Rows from block 4 of a small sound classifier, named by matrix and row number. Rows with one number belong to one neuron. Each number is 128 + 32 x the weight over its row's rms, rounded and kept within 0 to 255. All counts start at 0. Numbers have three digits each.
After each neuron's rows are labels from the 100 clips, of 14976, where the neuron reaches its highest value: "responds to" is what is common among them. Only what is clearly more common there than usual is listed. The data: short read English sentences (LibriTTS-R).
# fc1: MLP up (model.blocks.4.mlp.fc1.weight, 512x256), inputs 0-127
# fc2: MLP down (model.blocks.4.mlp.fc2.weight, 256x512, transposed), outputs 0-127

fc1.335:113100075093098085120137131105176156201153128178115166141128124129126165134169135161146170166161204120127084087171162103112141120135111133181106131085150147110199222127126140085129070133130133089125082163153103177130145144120141060133081130136164170078169100134140128123127101120097128107113090086083089105123045140130155167129150216150175132075114140090104096126141131129132121125128
fc2.335:137165094129117043150081083145176172139095086098147196188104160183127125153122120117144142196127150172090090153152129105106097179135082134101124103153144132178132095082099080099153084122123115156176087087062103105147047105097193153135143137152121094049069143154135124150100122137150089112088138129115172126094166078078129174115157120140161128124150156095160137105135134133138116137095
responds to: voice: male

fc1.295:132147178160052128120135081128080142132124141113128180165135127131177055146031105081067132082113149126128140137112206181156138152157122156100092075132091128082075125099107086067127125107121152165121076140049126113189062137117096175099043125091103066159127181146177164124145153158156123150174164132155145195115149112135104138133080103151107088149086097178125146129119117153123163128122
fc2.295:128136137094068125062146125097124109101171168080106117129137147083140144144112060104129105105085146162175071077134156145107126083172144136172133132106057149092155175124159178147110113162149159096129129160114106120165122155122105163125127136151089135184131162108153090062076169081096142099174093082082152132119077163137118095142092156134154081117116152123142089110098083164174104134190
responds to: voice: female

fc1.480:137138101100220123129135178123100108140133132132134163104070136132112094097085143149151147064148114099131174138166117098134151121106147122187075140109139131096165203118122155137126073089153087103130161104171153141086161172149137073120064132092147120074133097119134109148161070143078131141102097080073079101111087144094161124139186180111162146089116114147130130126127133106127159106125
fc2.480:091158067166101069112073065147186173143135112147109209188130122144188137105148127144147129210110172162125111118123142129128079160141075100086137065142132137159115077133118116057116102144100156152133098106027098153169033091094135108200163156137118190102103141167148125114131160111139107134116155144124118165136158108134178148053121125159136103133121142088093112093142168170124124131139
responds to: voice: male

fc1.23:138157123180094141118131079125038064099117118122127163160106114121175070109049122135117125025116142109130104167141179113131123123143117141127080110118119122104017150105166128072127123096120171142121138141033157135177083199112120127103079122144135112171170128143146128099101132165153130170147178119095098155096142164153092135133127104144105098141112133195091142126153066160158106126133
fc2.23:126190065125109097099112115130194167102156148090149106135131161139104163181152073122106099169087139130140081094149136150090100084165158081169159099139074151109155145151112157153163132160183112121156113079116111100141123150155124148216149111126061185097088173156124111084088153118148106076137105082098173083167106105082106093047105134101133156132166128077144095122099078132170132144137
responds to: voice: female

fc1.112:132120155107207142136125191112111072098128135104138091085101130125054140151139136134128075120102094090127130133155116123053130088141164132205129198116144136127164173122108205161130121137158099080184181079203139118056197187135151102096155126108127121105115125119130050140115089071102125094128077084035137067104086123100078085149144136097143113094169109089169127127121052110173148125132
fc2.112:112216054185102084120095088152200176138102121120133173164125103145134129146152101153062142139095141124099137132158113148129080141144104070119177055143108104110099081179120074080124135144128142184099058088070160117166095121114123147209118095136096181109083160156142158105149116153214135113157164117131146164188153112115151126044125115144076159159124136120100164122134135149130123108118
responds to: voice: male

fc1.273:124108140098152147131119214134107065096133126114131082067087126132041168180143137119143101107108075133129093121179118104085153112159167132188091207128129131141183176122095181192128111118173108116173104119216137115078205212131159129119140127100124104128127159145130092141102107120088115079131093103056145083125087109098067127130146145114136076103151108089204131126122063115143156146129
fc2.273:094194067170117077153112115177202187140097096112109168148158132178123128113167134128060140166090146128102125129142084154110101148113093094125182085145145109144109075154097090094102140163141120182118086086082174121124097102150139154179134121117128156074065146165124142156128115137189146111146152128121155175166154092089154143080135120136094175161133118121110159133151149128129143099088
responds to: voice: male

fc1.369:134168185164067144122132091136075121115119139105134159155129125132168053142041111081072136076112140119127142149123185169168134156163123159090098082145094122101066105092108080062131121106121151169115076145044140108179060135120109178098056123094106057160127180151171155125141147159176115159170176143148154185119162115137099147136103099152107087152102102181130155131130116152126158130127
fc2.369:139135143100075142060153136091108092087164172065119098109136143076130135136104062097131093096092127148159072093128160153112144074158156145165119149107058141082140180106158179144125131151148159093127140162130118115161136164126095160107135118142087124185141157109153092064080176087096141107171095090096144126107084167147104090156088147133140083116123142138144093139097084157167113138199
responds to: voice: female

fc1.156:110166137171146152128197128158099108124151154130117116113125135133132097098099125085047172054117096055129208113121155180164135094150131118201123102130117145086062204150177106085122165134139117119125179091034166116097111158133108131143072124168112115125099157159153109145160098172126130192155105107081133163158113161121138056118115105109129165186087159132129111119127086124146092122125
fc2.156:109148087147073130102064098124194160101073098089117111153162104117138124115117101141089146154058167115168116081150084162118084121166125138124190097141101108124185084121109163140100115195136130142079097141075152121143071122166137184133145125134115127136124165103124112104096104084191164141159143114081157112141100091136138144129151150119123120078128132147108169080165105145164132103162
responds to: voice: female

fc1.180:132124092109195159145145199118097076125127131129131111078118128130059158135141156187159135094122103103127129127156096076097154102121150119185087183084160129102169166130103199156129140132170105075135109123178158152055186224142137088103118131099152129130140088119123079155136072102095128099122116078035113079111071126099126123143203188119149103073163108112133133126146099112134155113131
fc2.180:114222055161112065132071106175195168140133087117145187163108135168122111141139124127095104177108142130084104135159117129114099166131097089110136092166131123156103070135112072071140110123151124194156097078077143115147080115130158135190133100136117161068059166193124138128116169155164106087126156129128161183144165104081148157067126118138109154167150137110122135149151144146118125123101
responds to: voice: male

fc1.240:134152178165078136118136098133077139115120139107129170147134126131160046139032104084052138072107144110129156143114187180163142161151125156091100079143093125096072104096102080064127136113122146170122072140058141110179072125122103176094057125090100054146128167150183158122156135159191120145173171145152153185114158110134100139138097090141108091151099097176118152128125126145121164132124
fc2.240:128119149106070131055146129083104095102162171085109109126126125071148137133104065104136114091099135149167080093127169138128128083162149140163117134108063147086136181118153165142107116145138179097120140178115105119184123162105105161125124125142096129194150156102152096054087168097086150127167104097093144136122094162156115096141098155146145071117107142143142091120101090181163113125203
responds to: voice: female

fc1.153:135084130093161142132152223105131088071126150107136100056108135135052113185127126146115123091123124104125124134151109144086156094113181149176142191136121130107152167086197196191132094115176099073171153125222130128070231180142134096101143131204098081108138128125151109144125096080115114074131085092097142081096101164098071121146137131107120102086151177103163137135099079110157046152126
fc2.153:120198058154142087149099124193202173133133115108147161133137147151101168143183137129101102194115118147086105149158105130105120150123114077114157104137136140153120085158127091084147159135143107174176093048113121100113119094124152143193152111160117164040070165202124155148138122142180108072121143127138157148160158103094130125052119096125116186175145160077132127159129113120122103126102
responds to: voice: male

fc1.380:138145155159097149125172092115081151118127148098140155131116128122169054107050114086042150083120124094129214138094151207197144137111147146133132059128109128052082161115143102099131138103142120139101110122015157105163079158138097163101038120130112075149146150118182149133175107173167122172182142108136138156124127146120106121148123141125120129125111134189116154128123137123118117117126
fc2.380:099138125150094158082111120134143097119131146106097129113174119077145118098119096138129107119080167168179087072151109137098140099187122138145138136098087143128188108127124185111094111197125140117065104191071132144149099134147129143122147147122099154189129151115123078089090157058154165137152139110049121144117083114153175095141125155130143085093096120144113114069156131160169138095196
responds to: voice: female

fc1.312:126119142114196155147187137104083124163141154155124164122136133134123108083122142111095161092088170046126218109102120177159124087107140110193156118115135138057124161137142127109130130119144100099137177099115144118097124172142108123153069126145102121087123076103146093163163074156116133168144092098083141157171093143118138066122135176114148160097073143137113123130124137113151114089125
fc2.312:091128094142086105105066116118178174131106093126088165128131095092151120079116119155117132146111174194172125098166094122145108174195109158088166088153118140169151052116118126109060095167102152158080069175070112169148084082125169162124152164139129125131129163104096133118113139093187185119136163145102135140128137104157175154147120127165127124107085138143148108067159131156129121099175
responds to: voice: male

fc1.204:131176142130069129115136079104076143147136144125126163151118128131190058123038116109110154096126162129128156125134177150198145147149128149136082062083104129055129183101109084049128090095127138138110071155013156131177035163130106144097007127082123093163171165132175160129151125170113127162146139115121117169107104129129116161142121165145133089108080099199093126129127130150123168124128
fc2.204:108121129110068107076110118112144111112123129103109134116125163087136119125103078126161109122088127164179059082166127138089124121178101149159125153114089139134190116109129191153118097168149139082122102154092114142159107158128146147090134172125108131170140173121151069081078164056111145101146123091074133108086083129119134128180108169142176054085128127128134117064131101163163129133196
responds to: voice: female

fc1.285:116095120076181132136169185151151105146160127149124165122138142134094185091218145071147098152116140098128170108135123128127132081136175087211158149135149153096164165130123137140133139153152086120161147071216111129053191125136119104172149129128134162034065085127121065166122098133118121102149047108071135113178085133098147088115124168117159177130110132049125095131116154101129134108123
fc2.285:095098106146108089137088096094146179165086094148088166163121087113152074091082157156114155153132152169131176129101091135151077194134084137065162074122154137142100038099115091095062108120103149181087093142073141137159087094101141156098151151140149091107126106077139151169159127153158188165135188164135118165099178107153177163152142127170127146085073138176133140095144179149111122075145
responds to: voice: male

fc1.477:121119074085188105123115149132181146192140135171112186135144130141085195157185129155181151184133148086130143121157096071124137116065111107180122153104137135140198166136102151156121112128145096112127109091228104143055174140127136076153084134102122165054107133113132099151139100091062116127097092127119094126143096117107154121114133202142145134083101114069105118133123176115116157109129
fc2.477:136136105162102063139080100142154127162075074169116185176088134138141098101112165153150155129174134151088164161136062100157104212141079156057119087156183096163089050093122084115095076100123155179138070146075131161133092104110149091134101146149178100112141127134163175157178128166161145124102176161167103142122145122114145212119151119164126121147109147162113180117133183142063113099104
responds to: voice: male

fc1.190:125158195106086140132175086164117144083136150083127123134161138131143094104165119030091103161066123123124142124111163172121122112139148108100125124179095134111067084118087081116137175173114130159092121120067169113165094082132103221126141139096092118183110154132133108147076161115169114114204138149138179144150179100128142090124082090125120112139124113099119113136124114127151168136127
fc2.190:150089161095140150138120183076098078152128140080147039074110125077062122136082132096152119106131141123149129121115112146108159099174174184166130212114124153118167162043153182129131120104137097108148169168237102106093205136137133149031114122130137062113137145078127111149107096137099184133135083108118154095062075161140099104222101153121147150094082126186186128153095111109161127098161
responds to: voice: female

fc1.73:123109119104178143133129203139122081101130128125127070063093123121036160170146135174135096127118101103132100115171101107066136101153159116194114204112144132137175176128126190193125121128158110096169114098210141126081202187127156107110157128125127120122119140133120088131106100100105126091105101083045130052112086131109068124139153160108138116088169124075181123125121054109163130135136
fc2.73:106211057172111081139095107174205187127110097111127181150141128162126119117151129129070116175102144121089127137144102138120104147118113075119156076151135123133102080158114070079118142135135129191142088080094163117142100111125131137187140100135118162062071160189123148139136129155195133096135144125137154175156160103091153142065143113151086174174142137126121151142139141146125125109099
responds to: voice: male

fc1.412:131166181167050128109144091138087140110128141111126178163131125131174065133052100087075137080112147128128141147117207181167129149157109143106095075141084126099050121109109079052130146115113152160119077136065140118178078123115108177100061126097104077142130188156177147114139141157169125161173166137140144207122168119140103132136078091156106088174082105177116140128119122150123159135126
fc2.412:129122129095078140061134135077116116090158178073121099114126139085130131142096060105117095090089126141182092070131145148116134084155152120183123139100051144082157174128157186150124136154163151081131138158142122114169137187137101149127122126153087130176145161101157101053087155090105153092168093079085146111131067160134106082140114158124147091106129154137137103118106086164167102127177
responds to: voice: female

fc1.209:123172185166040123111137091156102125097132133116119140138146120123170069129048104083063119086117136128127127127122198186148137148171142158097114087155093126127045115115136071066124133132107147178118119161037129116173083112118101182107096129130112084166143180159155149122134163173167122140170165141158143188117176135146117116133104064142108090198096129170138133127134104147110123147132
fc2.209:157152136092118168112174141106118094095134170094133072102161151128094143124113084108115131091058119110149099102120114165108148060161151136195109165097087136066172201132138183140147156164181114066132123125139153117127138219181089172106125120127089108172114151106164083099062094094104135122172059061072179099127053153102107092154124170083158098094155127135132129119089076129188131131140
responds to: voice: female

fc1.91:119124102104168110134137230148143078165153127162126105057117133131087147132124127128160181095162123108130099091149126101128156115127104114187067178092143159116220242130121097079128135099138121094150081138172110152088176175144134074137082119112156152063156116177149141146156085174092122144079075100103105106143073141115162158124135158102175146121131121144110096122125154120116153157126
fc2.91:109164080151074032122088060164171188133112110110103186210120149190161108131129112120128166207105141159114110139143121111130067170106075117086162070150136120157101081114109127088116089143120152164130111084009123130145032114103146133166151161144133132082093147164146136139129136121151092133134156137133126135120164098107145168079143116143136102128148150110095134121148182166116118136107
responds to: voice: male

fc1.182:124090076089197109141142124089125176183134135172119140154140130129099189123187145195184173202153174094127140105120109105100122115086101106159146157098156136131200186148104185174127124137143098070113146110168107150084129130136132068148109135098146168070129070083119121149137087100057134147090093116128070091135079112116158132126159203114152143061133112063096116126134137112132158105128
fc2.182:128174091163127055149054126192185144168125074152140169146082142146113150163152144132157117179166131137092113156169122086134132199121092115073113100153165130184106077112124077084138093086105141180166095107123080147121118072077181107159122136138158138058103151197120153147144149135137089107083160152152132156129175121114134193097126101150137160175126136112143127100146149143089121129118
responds to: voice: male

fc1.289:123092083094190113139129182122144112109121133138128110095097125134068137169148150212159110124157117120128106131171112070081133111083132121169108183110157130108182183112153208192131099122165107080161073124190117155092176199124132074106153139164134129116146096121135104154120097094111122084098104079074099063103086146104120148142177171123126082061165149090129134134113079109143095131128
fc2.289:122211055156145078145098125180200186146144120115136163132133149151098157143168135128097106192118134156098109143161111133099123152117106072109149092131136155147125091155108086071133142129148112175193086045111114115126117095115149135191148123139111165032069161188134155143143121137188106073114129122135157158156143089087139128052100107128116183172130141081133112130115117121129124117108
responds to: voice: male

fc1.199:144182146143141136127159082079056145151121149121134141148109133128171031089024128125103154087120155105129199141126144148161145135131132155152107085098118117059125178098126122072126092097135120112103134124027167122156060168143114145096037130105137088141137113097158122135144108150121136177141138097086124151103110134120160139149160172121126138090088112194102145127144150127144146101129
fc2.199:101148090128101128079088103101157122132141113100125155134144139117173111145138085133169126165087161183147052101149146112084105135168086138141124119132085130147177104113114186120140108167121163104107118153044110144173069143114162142136150152120104170158116161134106080076080171046110128137138145103074132144119125102153168131131106145154166075087117120114127103075155116180165137142193
responds to: voice: female

fc1.351:138131168157106151127142127106073132109120150115131166124131127127136047173036108104037158073105134095128181136106169192173151155128121152098104090131099129086093106091110085080126137102136129160123081124083153108163100142133105157093041125089095041133129158148203160130181111159197115153166151144153142170117153109121062134143105093129109090131097095179113155129110139137119161140128
fc2.351:122129138128062123052127104106124111100145159085099130153118111044152144127113063125151118112108143145160081117135179136131111100158144127129132115147062134115107141123147145137088111151114185110095114180087083142189100135079122147144125136145090141178146162116126119052109167101121159134153144117111120151128138150173121101122091130171116081128096145150133099124107100189143112121225
responds to: voice: female

fc1.313:133176186152055147121140100165118128080125128113127132140154128134145096133091116060078089070089140136128138161130169165162130136190171144085152127178088122138034075098143098097134121132120135176114125138097134100145123108124116199119121120130110089160145191147139133134106161149201114119201154162146180158133176127132084118122110083136098074166109122145141132129127097141125120144130
fc2.313:135087170098110200114156153089073075114149150112145041081156116093092156127117104102139141086109117105149107088095132173116131077152155156194107209093099145075156179120129177178160195132151119064122176148173113114112164193147090154101124106139120102163135139089112096109096136122085157152156076103098141083134089124152099100168103153115138127109135135148156110146097079132167123126150
responds to: voice: female

fc1.366:133168178168067136117149082133080151122123145106125174162146128129162054125048103076050116089099162128129144142115179185156135142159126155097104082141090125085069112104095087065126141123120148169130089139049138108183069125122094184105068125087093072152122171145176149117143149151185125142172167135143152189121163103137105120130090090144104106157089096172123146127126123148129169129126
fc2.366:126137147093083143069157136082109094100167168078115099116125136075130133142101072111134102091089141151174081079131145143118130077169147144170120139103062156082151185116161182150111119152151159096115132176123115123170131162126111163111131123152087123191141145103135093070076170094094153118167092086082152132112073167151109093154108164134150080111108151139142086122093089167183104130194
responds to: voice: female

fc1.305:127084147100180139132121205129108075091132137103132096072091130127051168175153120117139100120101093123130094124168135126065142101155164134192119195142124129156168166118084194185128120130165101091188145093221116108077209167131161117123149128077109117105119156134132080128109102090093121092121084101065138072125110101096056097130105120108139099110156094074194128126109048108161177147130
fc2.305:111221058185127101149115098165196179135104122117119170160142098163142131115160123154048135148096153118104148131143091146125088133123116078124190058140130124124093084172110094074106135159113131182111071089073166119136097110133130147185131114122113169094073149154127136140150107146210146125158152119119143161180158110121158124081141120134091181155126120119098153130140147132128139096090
responds to: voice: male

fc1.193:131159202149077132120127086157077136099129142090129158159135127132163077141081109069072109108107130106127136149109200180138129153148127142090111105176089128126054086102097071078128151127112143170127095123057120099173070103116109195106083131091094074151114187156172143135128158147176117131176169150161159186126202104135110118131069066150109089170100098138138135131117112144126166142125
fc2.193:129109161090093109083157141080096094115171167088114072108135145063111144165091082102138107076103117123167105087099157167111141073147165144164133165109072153071143192104165184160117145134151142091126155157175102120139178158119085153083120133153094113158151150099155130091114141104095155127163078086125136117098077175144083093174083150130138098111091152142138105133063099140164103121200
responds to: voice: female

fc1.201:130088122097171146125131198123123076084126131110129093076096130125057150171129123135133103088097095100128098131162114123077141091160171132198120193126125128136164177119114206195127112130164107086184148107225128125068228185133152100116146126104119113104127131127129080123099089092100124076129083088054144061115086127101043097136142139105134106100154111091179129127113049112161148147133
fc2.201:104226058186125089144101097161194183145100108125128176166135106155133141121163125150071128159104157129096133132156101132130086141137114083121180060146130111125100077172116084077114129151124127186126080084074158115139090109127135149204136105130115176084068147153111140135139125150204146113139163128117153172186156111107158132052144123142086183164128130109117152125146135136127129096097
responds to: voice: male

fc1.290:134142173160058141111138085130087141115119144100126181156128125132185060130044102079076138082111143133128144149124195174170136151155121159105099070136085123094069121098102089062129133107114159164120076146057133108192070128116110179099058124087100069143144184154175154112148141157162127146173165139148151196117162110144103138135086097161106095153089095186122151128127123158122167135124
fc2.290:129131146097077136060140130089102095097164168076115109123121137070141145135111065095127095098087130149167074093132164137107132074164150142175114148115063136090144178113151178148112123151144157090132142164131108118172129170116104157117131121144091124184132156100139088063073175084088149104170098087086151133118096158146109088151097156151155082110112144129150097126103087160173112125198
responds to: voice: female

fc1.486:121121172098196142137167158141082122184153152149126163128113131136111162122160154124172155154135093046126203126155132140158129111092123114214126126106136137112157199142106123136127133104132087107111163081172128126072166140125148105137070139106124131051103155113144094180167071134005135188097089113100099135159098118104120100124146198134150132093103110106122102131123146106129154100131
fc2.486:083121092175072070111058100121190153151094092142085177155129106082163119116121119171133134140122160132149134112140104120154106184154076143061148090142126119143144039116124109098055107141095159157081067185088120169153090106110128111120103161135143128123153148138125163124154112105203172124111174156143107185125139121150154176150144125186121119099059134160099157083145174161112124097171
responds to: voice: male

fc1.274:137080123106223162143137243114085074120117127141138096055090136135048111170129150185162141086156108106125151142147110088118151134096143134144111209137155127137152143104158178179130084098166091088145133123228140139067190196144156090106124134151139097131137085106136116158141069106118115115104122114102119076110122153100105146148161142099125098076169142127158144135116103105127104129125
fc2.274:106203051135103070128117122194216191122165113091136184139122142159141155145162131112121092196118124166106098125149103123114116144117115086118149084121130163139120108140122095100133150125138146165178099066106120108135109095115161148180158124145124166042078170211127145124125156137151102060115122127138173168138123112116127133070113121158122177186152146089147085157124112149128116143108
responds to: voice: male

fc1.330:134187175154058143117115092131070119107125126106131123151116130128189060111024112094086127062132132125132140138146195147167126134178133156117083076128091126101056157102147073044128086109114150168129125163004118124180041156124119185101066121121126083163138169160154135121132144176141124155150160127125156163113145150140140134141128110135123101150119126205121135126137098153142134133128
fc2.330:137149118086109168107160112097140125081148169088139110125154163126130120131132081115131109143050141130158082076119140171079106069180136139179125158111081160104188178111126182155149149183173118073130121123102142123146097180171113163116163121133072113152115156106136075093055127082123127103159068073076160104112047121100116089146095147107165067089157134100139107114103066140195124149146
responds to: voice: female

fc1.137:136091131089179155130137238105125093086126146109133104041094132133059111184133131157104127093117117124125123127185100113087167108117164148179132175131124127107177161096166203186130085121179090074157088124212154124078221208146152122099136134170116088116125130106137101147115091070132123067149103082068158083105095151090086133149160154109124109066157153099176141136116088103154083139127
fc2.137:117209053151135082153097126192202169133128093104148152127132151159107153134173148126110108186119112159085104144153090126107126152116105079115152105128144131151122077158115098102145159121156110181167092056094138108115111110127162144191159113140132174059060162195108153148133145145183122073123142140133159149164150098088141136049122108130097185172151142089136130155137112122119120112094
responds to: voice: male

fc1.38:134158190151060122119124093122056110117125127107131147149109125129162045156011108085071147058126136105127135144130184183160133171143123158094096094133096124099079121086116078076128105095124152162116070152059141101183078145120120175084027126097115062166149175148180167124153147164161122155163168141148135167104152123136072164147104108140113075135104105198118139128122117151120156135128
fc2.38:116145126095070107065136107097134123113170166095091123140136148077146154135118066115152104123090141166180076085137158132104098091174130116163145125108068150095153158137146184137102130159141163088127125143095088130168110149111101157136133161146084160181125169103154089070092175076090150105172096086098134129132098142138124098130084154143163083111111146114130077098094094175165112129197
responds to: voice: female

fc1.117:130067155105170151131131212110087062072129144097134099073096124126062154174150122118130115087096074097128115131139143142083140089152174133198126188140117125138128170124103190180129139115161110086172183099236126105066231168127144109124140127096105108112140159125137089128116092100081127112138089101078132098135121115104043083132115111116129111122144101091179134129100052119159157147132
fc2.117:108209043179112102126099093165212183143098109124128174161135107142138138128159107156059137149086149127105135128163101147123092138132100082123188055144116098120114086172124096086115130155128134181112051083082161111150092116127133152189130100139109181090080163159120140111137108138211148119164163111115144160185146117120154128069134125144088179147120140119106168119153140135135120094122
responds to: voice: male

fc1.18:136147176168078141116145115146083132102125141107130171135134125128156066127060105074067137063120122121128158148110191174173143145147124151107100084153091123099054120113089077061129158106117145170130091138085144105176101126121103175101063122076104070138140181155179154120152135166186121148166163138148149191128171109132093130136084076146106101175102088178129148130126132142117179143127
fc2.18:126135137105071111056150110087110118094163186092098117138143125065148142119115061111127112106079138132174091094112162155108125066152143122168127122111058136078130174133150157131096141165135171081108136158109113132182112169107079146141116134139079140178134147097167101060085158086102165122168101084092136146135099159152118073123103148152139090110108139134121102131092108177169116127200
responds to: voice: female

fc1.220:135100132099178134138122222116106075111122116122131097057091126125050129166113135162150126081123111123127098128188100090083155123126149130168085195114140126135195174112111202184128089106171106103163106136206142138087207222136162101107117129109138120127153110122125114133120086105105128079114109083058115067103072124099087157141164163104144094067167114127150130128130093108141147136131
fc2.220:105234064162114074146091102186196177136132096118128192166125135162135139125152138126104098179111147157092111137159101117122105151135106093120144072149146124145105087146111080080116123135131120189140079092072138119139082111129148141184146103123131169086054157179107128147117176151167119098134151122116165191154156113099161148065136131146105159178131124102131128144141141124120135106092
responds to: voice: male

fc1.120:136097149119181135130126194124093056067122135098134091081078128127068120174112129138141087065108068102129111147165127101080140110136173137176099201123136129138130164112153205179128101121161110089178164109208133129085212199129155088111146128152127115134141128131136085125111097089111126096122111095059117062102105146105053112135156119106135069109164140103159130126126046115152100144128
fc2.120:111212049178117070135089100164215190142109123119130171164132122158129141153156111143076128166106147131099127142158111140117085133134115078124184054154117112126104086162125089091128124144132123175134077072083146111139104112125131138208136108139101182072066172170133145128142121143198125094139165112124152156178158115102140125049132113140091174159136140091114155141130138125130120118104
responds to: voice: male

fc1.47:142152165170081158120149111116075142096117149098133155127130126123159049137044105078049138077110133134129160146120172190189146151157131159100110079129081127088076110094118080073125140096127142172128122127083158091170080130132124173104072128103097057131135182148185148113149114165190123159163152146145155173127149113137073136134102093137101119150105102187130155127127129146130150140129
fc2.47:113130116106081135056150131091129107099159171092099109117145116055133152113127061132131128094086134146184089076135132154130113071161133119165144128105056135091159164149147170159096147168136162085088110171117111140164125175122097145146131141138085153187136153099133110057094145083120172123172107089097130137151089155163121082128115156146135097105103138139123099107108095158163116119205
responds to: voice: female

fc1.509:135142177177073141110131099136083133108118142100127179139119124127173052144043098084060129074118136113128150152129187175176142159145126152093100085146084127106061103093105078066127134098112157179126098140077148102182081108114119172099064126091095063128145181169184156110159124154185118145161171152150146184113172106143082141135109083156095084157101094185129154129129133155114163146125
fc2.509:121100150104068122052139119081102104103164170089102116130122124063149142135105060108142120093110123139170084095119176141132127086149139130156112135116058150092131170116146160157102130139132175089120137180125101134186129164097099139124115136140091131184161155110148117055104152093096158125149109102113124133118103150163105096142100151163143071113101140148132091124096107175151116129209
responds to: voice: female

fc1.504:120099098125153135127109207140112079119123111146120098065087125128060163170134134195170137077156092118128085120194129085110155129127114123168065184114142124133170184132122177173126105102159129116134054144177144154108194240122161085114106125129151133153169126143123125129134102122119126098096139097050090081117081128114111172133158160135140059091152125117134130129145097125123127141130
fc2.504:098228063152105047142100100179195185139134105101110177163146150183118143131147119112094108188088156138109101120153092142097103148118101095129144084143133124144111097137111093083111121145157122176176093073079145111138076127137136146170128134130116152060049171185146123155103146142160109097130135111119172198139144115071143148090137138135124165169138132109127130117137140134137129109082
responds to: voice: male

fc1.352:129172194153044129114125077145082130103128134086128140150118128129178065132058105059079107089117122130128127142138197167149129152152138146098091094158089127112054119100110073073128119110110152169114111149021130110201059119113119198106076126104106088171131194152157150122121165154155124145170171144158144179117175117140109136132091085146111080158114114183135131128129105153127152143127
fc2.352:118117152089115154108166157081119098124167170096116081090150160075094144134122086113150105107088145123182092073108131168092159060159155147196126183086086161076181198105148195159120149161156119070137144158177118130120164157152096149078131149139089113149134145093138084106088121078095167111141066074084151110094055156128114082196088173121156107093100139126144099100078097123195117112186
responds to: voice: female

fc1.359:133111149091166150133114202113101081095125122093135090069086131127052150172128126101127084099080098135128096128172130120071153110174180147189107185149125125144181165111076185178129110126169099106176136111196140104095190205140157140110144126072116091143103165124128088126094113097085123077148100093069160083124111096093074118137113140101139098095150087095214135129125045108155183143127
fc2.359:105205071175128117149121111164190178147097113116115172145152098168138118087163127138063129163094153124102139139148087144125091138118103094121177079144130113142110085168086092074100138162118129172117089089079172110136085117148144152161135112092120156083075150140119121137133117141186151123148156130115148177169163091120174128099146122136096186151125092129113157139163147134133166091092
responds to: voice: female

fc1.417:122103139099190108138130127104091151182137146159123110144107131126116161114148154141182156205157116061129177110101121147098130130103125125181115153111157135116191224133116149162122092122140088073088170122138115147100111127137143078128076137102154131097127088095145120166133096118034125162092100105118071072130081121105159130132174222110148131065146110083118124127142134104139151106127
fc2.417:098162113180114043146068116168200159175115096136100165146118124101111158148150116141134123168145152124117116143163135123126135164136094115081146112132135146151132083128126078060081102119082137171132088140123079148125129038074152123145124154136114144050110166184137149143154098111164136121080150130145134196139152128139143168120102118154139156153077138126146132080112153157128126103164
responds to: voice: male